python train.py --init="trunc_normal_002" --optimizer="soap" --merge_dims=false --lr_schedule="cosine"
Rows from block 9, named by matrix and row number. Rows with one number belong to one channel. Each number is 128 + 24 x the weight over the matrix's rms, rounded and kept within 0 to 255. All counts start at 0. Numbers have three digits each.
# convs0: first 3x3 conv, stride 2 (model.blocks.9.convs.0.weight, 512x256x3x3), inputs 56-62, a 3x3 kernel for each
# convs1: second 3x3 conv (model.blocks.9.convs.1.weight, 512x512x3x3, transposed), outputs 56-62, a 3x3 kernel for each
convs0.314:134119148116144130128108151106141124143163128130149148129112157129117129124129131127124095112124159146173146119104104107144170115116133116139118132141092139086129150097099145141117152140081
convs1.314:126147151139131111129084104087121130113150105159132126127139145151102118128155171113129142110133113135086115135128128127147123105130119144136126125140134097112130130132152106160137140123143
convs0.315:132125132084147128169124101084134119138092105076153106140136111111142148171152206130059115092146212128136127103115153160119087104124178164084125124126107170115104163166161146158060108122137
convs1.315:103129121118088181148169125089140122123134169148107174165070103183106131133123214116140092181122093117098132138134105106137107096117124143095118154102123115137153139129118144120085117115110
convs0.316:151103143105107120071107137081149177154126137084102125100117109136132101154146143149146144145113076111152134177122110083116123124104125125146136124141165078126135091150089075156121098129114
convs1.316:114160161165123119136110119129124122164135134146136149130124098153094163149054152137160099116148124138152113144144106115128114149125119148113122112124156147109140135166112114104134121094159
convs0.317:161136107141075137112091152095140122125135143135083132119105119111156164104146120106156162152126090101112139146155125121140127130109075126128126131151111101150131150107123131103136114146136
convs1.317:119108139170134123115122156133106118117136142121133125101188157164220114124103120122124113104132150123142100108118133131115157126140104122130154148155122122116140142144168116119120124139141
convs0.318:129099107146116122107119109108154133126127171105185145150133152130110094120148148134189076138122128156120108134161115109141131085107131119149126125129111128101123139110139121146137104204114
convs1.318:146136146142110153111129145138146125139106099112104119172062135146121081120142082108112131118147100113108139136114144138129133130119125133089106151139105151129138105115149123150153154149143
convs0.319:122083124131112141148092164151186087090185112132124150136126145127152130116094137136109115157132144139102152109140139171142172183189073086127108087101170066115093182152092120190067122110112
convs1.319:166116134086111117111162100151133101168105133154153091130146189140130111157120170169102105119129157112145085150116111124124135123127144145124128130085095123067150132127124141150101126117165
convs0.320:165125152091126103126122118128083132100127132127098098171132134130113134099153116121138108198095186133137122148137139091069110117170110105136074121147120098149127115118098095122105095136154
convs1.320:111098110132114077144120165121136116146156092116105105095215175165085084131105119119115114088144146165127125118120108134138139139135131098124120138135127143103177128126132108152097156133112
convs0.321:093117109102163089129124126133109102137109102111113117105110141138121145150144125134117197108165087139117148172156138130097140150141115143138112115172196176146128179153172121129093128158093
convs1.321:128159153161165107115124121133128129109088128109131129153136096104091164130150098170125141179145099115129127116160117128093123119135131145139091167141123128123133139131134133106118125120143
convs0.322:123126129123163127084126141161157055186138096143119112134110096110126146092122092145166082144129092112127151124117120139125160114158113097151111117101129093142088111113086145138111078144152
convs1.322:113111139123182138114119152130114126097134156128103140093131138147094070136117139132140149160144143121140118099107131128135135153132130134097117152124126147094118130144113142076100145134134
convs0.323:117110104122073095143121098149170141145073152225112095159168148115132126165112115153124145127109105134096127114100189105151118121106122119133128150177081095145186121158055127145188057122163
convs1.323:151147147129144127124146133105153145118131152170125096091140124092132053093200141098109145143126126159114143164130125096145153144123128133133106117163117136128110095136139113166127139121117
convs0.324:089132169126158137120191137103133152101181124108130191138146117128121106092119138086117128147105201144132079092156140120134118144115093073140088133108145131080146108100164100149146118081147
convs1.324:153159139103104130144130129143123106120111110139142132172136124141123115135059115141150127118106126106177132108129153104146150123162127118123132135129124117148155116137135145146144166155136
convs0.325:189127091088155119144134110144081160151098161148141134103089128129138132117080109123146141159123114143126132120150129105066106173122174127154118176110084138125119118098131107116096178101106
convs1.325:104135109118144139128130140111120123122143112144129138093164130133118013133149126140099126054100126102143107118146128140141134108100098136142135126134140082139151124143142095112098151095129
convs0.326:127124130137085097138098114063109116133128095145127094107131105139172148087142117096176110101099115113137112123107100125158172137122138107158125097085124111132117124120175098158157113184127
convs1.326:133099114128132118143127108147117086151143148133136128119147152124157125121174078113165144108148124137125102127111101134121143118128113127098119127132115130152139098120136116136142102153124
convs0.327:104121105123105079110119175158120134121139110149132128128128137124119129091156093121132127099077145159137156091143135143114151089169117092133101103156086114122083100143125129125105126151091
convs1.327:129153094135147139108116123110114120122119111132122137160135159093111132189151202125128125096167116126122138108120142098099102129124160138118140126108111128134139119143145133169126154154162
convs0.328:172148135167142128108141183146164150155130136125155151106144163146137120141153124111134101104113108103141154158163112102144124108096131113154120112139113083157101172205140107150131134094145
convs1.328:151107141114110077167139162159128119134123134102156117163123169099185178160099099118102130106166083096086129152106115099127120137116129122147138126145127127123140141190119175151144121126138
convs0.329:179113139159144129133096132112150155089120112111142106166116106117143118132145136115154139101120095147115142117144126135122067108116131116131140134138111120128092114092160106067151121213091
convs1.329:107149114180120178165119148103147121135130128138114165077124104069095080080113152111133137128151146107116115127113133144136142140148165144119107133135107152156122147119118127129123124131128
convs0.330:118131138121132113095091131133127113122125169137131170100106090092112101125131134113136079092169129190151116167077089091159110127152099137122098078149129144157055151126160170074153142140089
convs1.330:113159135131062155160091100121075105097165141101123100152103115160086168094173168136081120140166145140129122145135146131110102130126119135124138120139142133121141149144134132139124161155094
convs0.331:149149141125121123139148142155127163137133121159131124142145152066120120135139111087158132167161125096069122122141118108111124128126108150147091125149168162100127097158149153134104151135138
convs1.331:140140134116125140141155143158128151126099108110130100133097158108092139140145131126146140136096134130063085131155118125136114134150160128125127155123140134131107141114153128126136131139134
convs0.332:121117161133113127130118089130153124175107105134082117143139092133176135126119157124145143165125124118081105130121122131154083159118133133106141144122099111119086126132135097132093125142130
convs1.332:118105083122088127137114134131144091140095156150110123137113115141110136140093099131073086147153120134165088158103106130097134146120114114119112105104119138105151141134143130139127106113103
convs0.333:132097113115130105093160122115131115163123119114141060132086127117166170102143133116164143134091067095114164140152138131116118144130130109148101101155123124111120141120174161146139126115118
convs1.333:146118095130103110138145118112105114110126134146126147098143149113119155169162106090107155123060088181148163119140140135159137129122133139124128107114144115121147138130128106116131129103142
convs0.334:109102123093143132130156136106096128130097155133124149123124111117122128114145137170111105087144127148209108088185115182176189114086112151125145130110104100154124135083141087147147154123081
convs1.334:100136138120160154108112130126150137140108103096121141106116080127128124122143107119130085133145141132126106120147126100112109135153160123156099148129117112139126132138111119131128117108102
convs0.335:174103151169106126180137103126125085114109127114062135130130122083110141128120120148101153161122130126162119168130155102124115103135107131100116145150096124159107080156151125131136107103145
convs1.335:104147146164126106127132143104144128131144105146179141142108091061147097102116087143095142128115157122111118126148134122100123128148108122123113139183180124138151112111137089112172116168133
convs0.336:143128159089134159107127131173099132088125126086144082154112097148086168109167106108127149159100153129140168090132105082117128119077133100144132150102120139125104122129141087103095135089143
convs1.336:135131187121145165106110170120072126128143127139138185074112126110086115134223088158095123089084138104141136156143130130129140123121121131150126124167133087138117131145135117127130108176119
convs0.337:133104156091146133120159054098151142112098156115123132137122147144062100143136137122119146109154171132112114088098151134135085077108139109104142152136121124092186129145125163086177170113108
convs1.337:137092142116160115119147123089101159110124154117141121097128153098103111097150101154100116131111147119124134127129112144112138096129123137129118127131144109153131107132133125148110123105100
convs0.338:090123115093125105147102130111126119094103127109084130105137124141111131149162155105140121132166083153115137105108103136124157101157109079166123099113143128118140131127155096159156085161153
convs1.338:135095157125110175139154103142122156119092117099126112082149102154132142133118173124112128154122122136120132145144115145143127126098101149135123128130145148147138138083154107085106113119162
convs0.339:129110090105093117130089133114129126144152082116142086132116120145124164142149132146120176143121118146139134140131144164161119148136154088142149151127119133135175110116128081165180144106120
convs1.339:126149134165135174125114095107104125129128134143081103101204097071159098133163095094134160130098135169112102122153154119112136129124111125139153129130126099172139146120140136175148110121135
convs0.340:144134082119115123096071156117090171141101155120129109162139092130106122099106113137090124069094121187105128124114078118125172123105132129110139162098143111117084129120126129083129150131097
convs1.340:117133143138141149132138133133126114095147131139131137132154103146138134126159156103109100120137146137131119141126143151127155107122123125137117105119121127137127112072117105117126130148132
convs0.341:126119103122160110136084102106124145125115134118101210125132182133128145091128107143094162102101207143168071147113158157170130135098126134090106186122078123140134104099157147137179128108107
convs1.341:129116119125154130154120135132149141105072107086114121112158128140151129121167082114185156102101088140094114157139109109106120143127145133137132129151086106156113103132111147163147155114124
convs0.342:105120184156090166095137105126146137162142145151148153112102102128122131133137123101148099107113155163197079077126129187167152092133184142164127197077147056071111118100112164085105123135162
convs1.342:109179159151073137101105137114125168115093121140111126161147143074173084119150127135170180103089172112120148081136168133146119141120135138151132108191104115136141144146148087130080108130152
convs0.343:100143113125102111184150129139150123162177137144125159131113138112168116098091092152185081155214113102168128092110102121151187146105106157147090143105113064151146110121095134153130145084121
convs1.343:157139137107121128127107179129130133146106121117139133105098083111020152115136142114134143104138108128140115129185120107170126127107095121122126154138142123137156120127091126136141161119089
convs0.344:156121133080151162166084154117136118098136147137106141107123128131102105137142114118119140144117079111097144141104114137105152115135094106133126131182188140122132148128142139073163156180115
convs1.344:165126094112124127119112123138148125145169142117144104118103127176122181157123063136122110153127116133147129136138143125124138119139172126130126125142125144175146124127139146089148139128133
convs0.345:110110133108135130096131119136095132116147137141120126113105119128118158110146149143130145156130190173079144136092124158091107141180137112139105115154148087122147142133099096112159121142127
convs1.345:129111136149171122114133105121121131078111103125115154110157153146134108179110108146123160104100135114140126135157137115117153138151097116138133128154159132139139145146142125152143133109114
convs0.346:194169082153139124096167078150072118095151083079150118134114112121109106122134121131116136135122143132094139105133087110156157114115082086119140156131143177105128106119135075101104175088174
convs1.346:142141140130184089128153143122095118127177142093122132066094140084118064141057139125133082127165147137142134143137143148144178162166174107116163113139118137130142058163108140084142144112110
convs0.347:116145146163158101201140120134155122167135108147118160126129147136131097158098126114105107081121166168095083134130133145087092103158140118186117108139134115149100121171149099110192124214135
convs1.347:123124192121161134115154133142104108118135133131205109155090120158155108166112107139129154134084147150098125143146102127150147123146136126123104151128138136125114123127165171187104144097138
convs0.348:127143121090168150130081150064131122080126144115095118112140138093154135111106096110101190076111105144129104110107167174108191143196118107200109137081104147140080155140111085167162144093123
convs1.348:156076146124107159095091145148114148137082106097115135098094125108135088147097190175166163078101139116142100123117146148160130130131135128171138139142111120106126135126097135154150138112151
convs0.349:130129122133146097092132117157113102165089115130115128110110138128124127137142118137157103078166079138091148125098127118131111085112121124143169159108128087108134104141178111129157118175164
convs1.349:154125106114133154141121089134122122120130096144153118115122107088131120131163127135118158144101166145132133117106117134129157128142146142136108128142123172146120119126118115156153135133144
convs0.350:133141048142087117117102135109075169109133119129171094163146149137110109116137156146130181091167128160104090131150164143130146179078155116088106100144129124106141125136154085123151093097157
convs1.350:136135120092108108122140171122165108149147092136111126117133108124150074094154086121122123136125140111131089129122133092084105157153163108103128134140157109105140123126169124139096134074105
convs0.351:126102130150128133159082166092134130124139093142107094153130133118152119110116128122151144082113092126160117108159220138142108093106108088142130119088116116134167161066131127110184070143112
convs1.351:141104120148090107127136093149101130130147117139101175097225091142130098089130161137163179110157108109141135121115117161151146129114090123122142157139128115154116124102102165134127101128140
convs0.352:190124141122151141143148162141153113150149103124143110104126147115111089129146172117147103166112139178077153124134105152138145104171126113110159151131097106109114127094115156067126102170146
convs1.352:142131121149118129111122137118124126158141110156123164083111093079099152116146132079050096070137139133130163125122127138118124088105131139123112131124128122130150181107102118124095105150127
convs0.353:130102097129093139139125133108119170096094142106080219085133160131107139143127086177148076120096125202120131123133118161124155147117155147088106129139089149105156087099153101124147095114131
convs1.353:136163119137087111139104138139123127158115120139129112129166159158153144106119191161077071152080147129105158087134120119103100152147154118117114090167139113127101112108120063174146207217133
convs0.354:075167123106107129095114109176127133138112094118143117135157120118103113130136158180155103116102140112156147118071124104101038149134168104126110079212155139104092117129162155101120081159032
convs1.354:170135086118038134127101123135124144132081132118116107104110100166150079166136150077085054189151145131079171130096149125103128099116149122109107098123136140147119099140106116085086134169109
convs0.355:133150117102167168161200112161138107194071152130108108118118125118106117110146137095119092090122066172131130074138106172181143143124116139205124157148135118137107097117156138093131136109129
convs1.355:132103094118116117128148140134133123138106158128154151108120129154034103112131149095133090150144110139142160152116109130155129130114118118124117121137126148153138121102130142133151109114177
convs0.356:120137111121081078106113125100137109073107140104066129112096126135119129125141129146128175112177090142119202115113151177131176147129101126162118133186169152129127205152150116085102190176123
convs1.356:118161124146161107127154147135173153137159116075136148141105122128126091121118159143129130122055133092172139118117091142128135146124134117162126142131125135127128133111102137087090128107154
convs0.357:125100117093090165159120128132145112138125134147121131102118133143106129106144105154079186202123099075126129150145127104117153147104125082096169119120124145137177133077112096149149130150145
convs1.357:130114099102127102144122101078146122166139134126132081147126140153115117149123119093104124142093116154122138110136100129119165132116140136145101103121126120136127107126123135121131174141130
convs0.358:137127121117130111141135148141142078101106118115125115118118117131154131138154115133072131181095136123102193101140175116086114118189130125131151119127097169121136157151131146114138172170129
convs1.358:115129091098204109135156118129108113107117145107101143100180104140176135113102100156109119145101113103107103132132120130148125126122125131127153164136142163124137134109137135124129124084107
convs0.359:114136162102130116128113123109151107121160094138111061125128139139125138123122116104178132147143134103225081135112079128139119168127088160105078104173127119125102169154162104080093147150124
convs1.359:120132133151144128118110135113156130158116153109122128102115162137113120101167150106175117117083135139126113149138129126117136124133120164137127139118124124142149109135098125153156126137100
convs0.360:081139142128133143142110084114097119134127123127145090146165126146128149144126139098154163101138148119120127139102151172146128107150105102156103142125108131095106136086110122131159163173101
convs1.360:142117148111139169129189124132094127128163160145148142126116177148082085103131120121104142105147114115157089166154147098155121129107112092120124153132120151143136153157107122136135079151128
convs0.361:159119083151125113186127106100124134126124111143147100147066144120147147106093135110124103117134154174126109120114086084151117115141141155145147118139133211191116130118182130167186114157135
convs1.361:132150170123117124141112120126097133136126122105185124102112178103110124131161125147095126155151160158112135141128126130112115132144140138106116141134126149138124125147187170101130143143076
convs0.362:139137148115148141135087148109097137133181136099138163099123120060122128151086118115128111129094130144126135103113140139190154141113127103068151112160098121116147126120143128048169114152137
convs1.362:124123151127132112117115109173126113138135146162139133146160185130139083135146157116105122170159144131081158128121124113141144141144108150124115132142142113126118127090119117129107127120108
convs0.363:163116113112125133125177147140070121111135119096145112144127109123138126119126121105118136164171152140126127151127169132193145140135158116123135153146085064110158135152138114134124093122129
convs1.363:156182159123096169118139132139081108131118151164109140127148083120159127127150124089127151123150173116103105122139143114101104119139112138131145111131125133117130122110130151120087129156121
convs0.364:114145115120147112125183098128165114163107123129118151128124130135137123090138144152130102145144150117105116146152084144119132132117127102118167145108092077158173136096143131142159127139170
convs1.364:127145162137151133127122112139148162134138124118117075150130120111187124139169124129095115140098140128109145158117135134110132122121116127124132129117153125155141127141156100139130114140151
convs0.365:123096137124113119086092112144109133119140126147156107139129143106149109134119170129091191179088124137129124150175105071065133224142143120185113082152093135132121134140074135151130127074136
convs1.365:166168129118117137115146101118116134137127133106080117084155104140108114122148092123099109116109138147121118119134111136119128133111112133110128169142136108120172139110138125156143158079112
convs0.366:109111127130115151128114113118154125159122149151097141141109135158119138128094156158118116105117156113172110133099105147093171115125127113082108152097121139095128122116124153102166119115107
convs1.366:108124171122085106106144128122117093139134122136174123120111187113113103140059133132113129111151146131112115135145134111128140108109124115119126113129137098128126174146108107123127124134141
convs0.367:066145107098122141148087127105121118150159130111151145079107142146153140119142161118145140131087099127161094150103071138131144140104162100110154154140118111109158114092159123094181136103122
convs1.367:140123070154156119153122112130098119161119108150137149121153129159164114080114135143143197130100130143146139107130094118118143131117136129142117129115120115126113131194118158124123128124113
convs0.368:140095125142086122127106157103148097158119113138121122120126145114143120136117125124135092101163093192090111126099126114118125115098103136134159147130178114107181103141109101166165094179193
convs1.368:142087166106156109146144116146144096102090145119126164121151118174091116145095056131122159113108140160106157116110116138175147115112134128090104114098122122131135133131130134119120136101131
convs0.369:144088113097121106163173109111115148127108148105112138111160129156130108124133123131102128131157144093167088138144119135142162134182107138135093138105093125151114149160154129156163169166095
convs1.369:108117124102162115128151119139154156114114152082141176115144115102142181104166139143129130168131139100107119141138131123102123101124130103144111106141128138144114127126155113100137110137151
convs0.370:123134136135155126132142144105178141122146109138140136140126122130114116120113141129119115140152093142138145143106093134114132146166141108096137092149152134125118114123145146104099108163115
convs1.370:127098142128127128147128137121123147156106126160120138153101156180113185178142072122076162120107155161120127111132125099104135122138140120105116155128107133155110132162127121156126170134169
convs0.371:106136113170090124141164128108140107126145111151107094111112120137183124111150112123121157165177091120131124151116120063157111119101153195130113154127186166176101185194109104161060178125147
convs1.371:111134133120122141130096100088132136140097148146122142093075072126056120184129165145155120209090070110185137117130117175126123132127127108132113115093150161114142118124112149117120144151144
convs0.372:129171095098092134125147111135165119156120169184117119161155114141142158120143172101172112144153157108099123104157100133089108137147173089084142109101065167114137151098127134109146169130027
convs1.372:104123160129119129085154116116162145151133152098131114126085140122118166101129128133129119131101137104147146166146134136139177113130143139127123128112132102128114141109114141139145108167161
convs0.373:117133152119144164153117135095152148096103117138109156145156133115117119131123140121125128140144150150111124107118161143111087137101164126129141132132110117141144121176140119116141166106078
convs1.373:169160096135066104127134116097105104163118143099146131127136105165103097186108167133088114120133154131138133147153141143089114112115133136123120161138141144138122147134107139162137114144118
convs0.374:118120150108101136129126140097117157086154094156145122133110113129163158150100112131115173140074117121104152139110136141160149130117091155100150142101158104166163109129141157119150145132178
convs1.374:103113075176111116125114108138148100122131142143101124093128158122202122159114140151145163106095156118130122131149120162158163151133140104132114127121127120124122110121114172116112103161125
convs0.375:089119137139125152123141097114125122136117146165092097099106114111137144148137119141161186127159103116109130128089134165149121109079154092134091116167136114157163121131088147166159136156180
convs1.375:103189151087146115158168113097143151136126101108133138129169109092158127135144182110143150106062101154175154108120139119104166156129134161139131102094109131150117115131132148187130133142099
convs0.376:137151109142159072143094173139093097124144142124153088134152095099134151109091110153121115128117119136107159159079130135117127116152152196127100159131100053103116177124128100115088087131090
convs1.376:135172119155145142101131124150115123127142162148163117119104141073107100097129119130144118121135165123092129150138161111146128127135153138139120079073100120131116101140153135100117129111111
convs0.377:117124093139115103130069148129133143099135133130126107169140137117132153093149120145135114088117086175115223102095098153124149137153162133120121112169132134115130101125104161137061147124139
convs1.377:132126137140125101145134108121140161175096142175132057124170169135164190136165072127120137087110129104150101127149140128101148111112105121135132127140143128115132143132065089081106112124222
convs0.378:175138138137095122156136138131096114123140144139173093132093115119195159149128127126108090188135150065116168193128114079072150106131080125194142103142224151146115122136144092091161087167171
convs1.378:146131175119151133114124120120138116144125154097122133099139128186164092095139123161119126122111160104100123160135146144123148137108131121142134129118156157110160091125127138072117157158166
convs0.379:179065131174102118144105123112098171119081196094098142109107132141183110122088137098126129119110187157142123099146149159143082075139119156165139166086137101149170124139108131128155187105125
convs1.379:066149123161131140102104103106140128091156127133129149113182111054151135148101115093097106082111109135099152108106166136122114133155138120148131103140134053098122109143121123080086131129181
convs0.380:122110138134078116096106113102100087134109110128145095124129108149105137129160118086089120154125098135096134118183128105135095100161101116120112120134117132144106144115168118158105125170132
convs1.380:107116102115138146140133149115127138115099159117131127079124124129147176147120102146050135147195167127123157126151120139127148128129139115145113118118111134097158117147154145153090147091084
convs0.381:160091074181044109140107108128107138094161127107123116102115144132119140143127148083236061144134093185102160103107113114142113096093119097162095175127097103128139120081172110131154100136175
convs1.381:101128121146201133147116108161124113119189132156179094107153158054160148100224105120123175123131134102173130132105126112116136116108146095153106122132103114151165166126110094109108087116147
convs0.382:133092127124143106133095137146093090144112121158103135129114107093148147152148136133124123133117112138172062127138094131174142140148115103152104096188127089171121145110118111130124161120152
convs1.382:146130127140148146102138098141140093160166138116133106181130107097134146117153121153120145146096163109121109148108129129120104109138148151139110123140102104138098132136135157132135119195135
convs0.383:101164163085148125101152084166093127165078118130110141122137125115074115110191180154134094133124131128152151124132166100110130117163137152147126125114129167128153176094133109143094113110117
convs1.383:101151103149120114119153135150151139119120074134106132172163126094143161104132110104128123120131154108104159162144153092098148109117127134135131157145148140143159128128115140174121143117151
convs0.384:110143117101133174137163101089139046133141101138119155118167095140175106076109081128118135188127105113126124137168124157111141118133155093107145127117129128124196129119111093126187131115149
convs1.384:174091094139063126102126127149129136155108169120141093224189098115066094164186062149152124159121113128112111169137135108101115103130114112121118112131132134085112132145149139131124147135136
convs0.385:152106076142129140137116121089121130105129136113121113119110132115114100135123130128129147157130125099108137169153093095109080150138152115097158139121156129112116163138092096120109103098121
convs1.385:112136127117150174147083101138167137128123126119103129112107111207148106121099137131174084094111137082137173149110152147116159133124135127130145150130123130119133133110122161202142152153132
convs0.386:135099119101129161118156116113126130086153144131134113122152112129067100120112140144111149178140116154127100155114167100130108140159183104147100089131097136129171120155108112128161145116089
convs1.386:151159130172149096114074141127137108124105115134113155116086120084132110160164127095127158143175113138128136116155126117141126110151100105129127109100154108121135116136111125098106150155142
convs0.387:126146125127131131119132155114130107112166098135130135126127137152141154108127134129211134123140115167136113131129129118121111066109128123169108122131104107188138136129143140117098099132101
convs1.387:139134129139190123138137095139113110112163130155122127155160108130090138128161125122169159125175130135096163129139129140141120138115126119111123121121128152125106140159106130097157117114151
convs0.388:099145046095103107109182158142127118131116066123088139152133152129121088132115122135151152100149106173189078102163131122204119129075085128161117148165118140075140061124146157086126186129089
convs1.388:123127131136171109156169125143127131127106179140136130155078127084037143077159083115107113156115115136136126131150126145126122108125130130104111146132126144149119116100093154086113122092150
convs0.389:159130141153090160176118151141088147148106141126152159149123163125122103116114107104079113138141088116181154129098120082154149133124124134163155164172136105178118100125126163134151134159124
convs1.389:125134130140119136130156109086113100152117115131172151037115100061150116141120072106111163123118139139136147151134116119126132134117132108153145099132137133116112131130123155153092104099166
convs0.390:115175139124151125143165152118091131125124128084151106139143108102123147120129159143127123125123127129142093159109129102116139130119106075143138121129108107145127124111203100119148113108172
convs1.390:133113122150136103145113142146121121132154140172144103124132117138085130132065154124119121116153131099131142146108136109127140112139136138122115126122112124120145109160113137116114142162131
convs0.391:125158165135165149127139143128136101099124115131097121161139176111154147138117132125124190113139118103122133148141151134144145120127125141147140159095130133099135168110097151131138125107120
convs1.391:153142115107107172139133108133160106120148163131137116159142132107096149159097115134136138142138111130158108112113119134130114118113131128113106135122131142120137114106129130151113139118122
convs0.392:093190097115130118113124094104176135162147121131122151139149149136123131142177156045199132103151113114150155140149156105159153110129132153078070182136116172176115130128186130129130118105112
convs1.392:106072080137123185136147136154136140166166115144114121119148108034119160104108144122142090086155078123155102164150118138133129138125133163133127132171162117149104065099134151139122125088097
convs0.393:095168100099190074154120133174133124146124135175094104113117116118148135157126096110175147081172139135095098127108104138137113140118130161107157163118137126158068168136121123128091157208120
convs1.393:128141126080156129124136153102142102138155094114148103145133149097158143133143127124141090097158153094163122144136136157111132135139146165115122142130115152120083152109116148142118093138141
convs0.394:164120076124146127115083106119125117091153124092150119139122122131120119162150128163128154139112125125139156131185137121112140172116096112115164116143164177073096125075124135099117130133148
convs1.394:135136140133128139137146155125118114153126107102071158173185164139148121162086149197098138149120119144112112100117116136131123137140113108105119117100161148114146139135121117098148093099151
convs0.395:184164137132124125137137146136106121121124110138116148117112131139134135111090126138115110106129132107195125174145101127158126139153137104122146128119113143184113118105132146111171121107127
convs1.395:137136175138151129118105124116114108137125147143155137134101148141150089121160109149132151123132121071086121141128103126116129114127130141121127143126140134129153132178155140148125127086152
convs0.396:149086120132151129116194131108126086119139078119132108156166136137114124163101105151080131130135153091103131098124181125138121113135156154067172124147112082139162095092101112151171135161157
convs1.396:123117158147096126114177167097171137105116117135153119108168127130120102087143112116090094135097133148099157162149111104123127115136126139110099127144134125119145133108106143161142122158097
convs0.397:074138155129133148092143150153131085147129100125138112115103123112118143132141158132138134118135121117148093150091147125123105140118141111125106145087102104125172150107130072170105137098118
convs1.397:126124141116116101134159142126141127133182118110132136115152134208146138096111112148096145132149155128096130109112114130095115129117108143124137146093136123134120139120129160082127136099112
convs0.398:098164118120154138139132117131112116110079158113125152095101150129118123145115154126149095153132082118102145119124130135131128089109158078098136134129185094135137121141124118105165140094140
convs1.398:104115109117108111143126115123123123124141144126116116115097095104146119128067145112093100122102122146137154103113128144148154134117127113114125110133130118144139115115131100128179104121119
convs0.399:154136134121127132108133117102154122117158090093129170089131158140105137109150151145103139101130149142107106123064125112086109123145103150155143132158126136151090197157065107103088126177135
convs1.399:113142147129139157124151091106112118119151111154121123160121169100155103117116125117106109152118113111141119148128139120142119121083116104124137119154110119147124105132139121092117120144111
convs0.400:156078123091133142165150062126116141120093115181073149115120118121128152147141100130176132146058102120153124128180108076064150099132106173147138163133127150117162133119105164132131163155136
convs1.400:186144117135122125124102100100111124118112151097108150076200250157167097106088110149096113150115169081137115129140128117088160114129133113132130152125126138134140118103120126114193145100115
convs0.401:169092118079106105139101137122108136149109124146123115091149139114139149145124166163126084108127138131096136094068131179174159109070086144105123140151127129131160131155122097113161120128168
convs1.401:101113116099120119125113107104108111127166130141158134132182054132130104158156121109124130110125167137116118126120105113130176126150108143119124110122114112140122151128126142148107104135116
convs0.402:124177153149173123120095121136116121108127108091113104145104139126154154111124168108074121188135154106125111152119139124102098088124167110053134142141154146126116142120108158103147140113128
convs1.402:077150126131127107140148166109147102113141130128094135172130144157087125131095190140108128097166136105129127137137149140128135128085163110113119132126151155117117114159112122129152115127130
convs0.403:119118136114068174168182129143144100114125167152126131120137130129101118121107121136113132077100153153170105155125124125081151132206112070130130131165126133107139108127151188124119092144113
convs1.403:170129134129183115099138153129148161116176146128108148124072184041116148101081084157129107099106160108120116134113123124103123117127127103129139126132099110147113160163105068127186112118110
convs0.404:134130086112131086139068139141154127143144118088090148124139139107140104134132112148078126109116102150127144153101134148139160162116147170139138122136143120119159080083144087085176142175140
convs1.404:100135167139199161119090116132140097118120110157117166083122090109104089143153115122160129157175114161138114125106128144143155115123094124180135131119108118115112123147083158131083139118122
convs0.405:124097134135112106161166128098142126125124101135099126183103144164141148124099157139127149091140127135195109133136141144212209117092118102146096129154123085140125108129138188152127092138122
convs1.405:126114117136187162098118142093141134095084147126219088124146168118135170135194098101134147127190171124124168132142160105102133143159090139152118155141142081176112158136168142157146128093105
convs0.406:127097159105111130129145101121159087092124114106151132127130091134118147160136148159079112120127187155135103139156195168164081099099131126112138123133113118184095108135111115178127160114128
convs1.406:131129122118148128137152117120110132106110131156109124195155061114145144150082160163105119120103139135146120124144136102091107155135117114115148120135119133144135133100170128129144150142064
convs0.407:104144143128118141113110162115142148099084124086102137124136095108113100134134116163126152173112126116165099103139133099123119150095123084161163138145171134085097132116149084108107133147092
convs1.407:103090107156129146149152153102137133116113121146128109124116140184139068116146090104119099151156167156118152132146106137117128113134115128124124134101145132105136075106151124132124102106132
convs0.408:130109127099121187116121122120137111129168123132127107138135155092116158167141105122122133104169163123116129123118164118136126108127120145149097105115121107096201121096131086124170146109113
convs1.408:118112107114175127145133134159157109151138124138129167129143121164162145096132107155122158140154098116163144137125120117103157133123118136128124116141107136129117098089131130123093136167110
convs0.409:093141126123143125102103133087118138141151133142112140103103128173125125083156116104216140102122122124124106102119088123102164122157140103140126132108129164117116177103092099173155106140068
convs1.409:139126147142161100165139130129155118161138146134122118113105123151088109173091130115135130163158131095143129120157129148140142127122144130123141133163126174161111090177129115120113142102147
convs0.410:137162125113165046111136090121098126145097114151116143109125123106124084132116103141132119109117135136135136103127113095113082147160126135140124124128114151166115098158140141128129145110141
convs1.410:134126128087123167183118096145118144138133107125138116110124158202129107123096121149096133139146119129123142120143139123170145137148105104130138137104124135134171142131124116143150131110158
convs0.411:107098104136120104116115125076145135116148120138154125118125161147132121126135132130099080148156134111118138166126145145138125113140100118143134120142136095151117091154160138127185128147128
convs1.411:157133111146113135140107118117126141145152124155104119122128118132149092142106167118142153136133134114098130119123129148134127111128113104112116104119123122127145125121146103151115111137162
convs0.412:150147139132159141124093155158110158120147132145171141135110113148139160126095111123094111150161107125107177157104125145105126112148157097162120102170139093133119148111108120108150145150115
convs1.412:167144098113121177119129158135116141111111146116115140155118109117106110155089159105099116125140139163121103107141117123123131111122121127128136136131129134080126143130158145141126136112127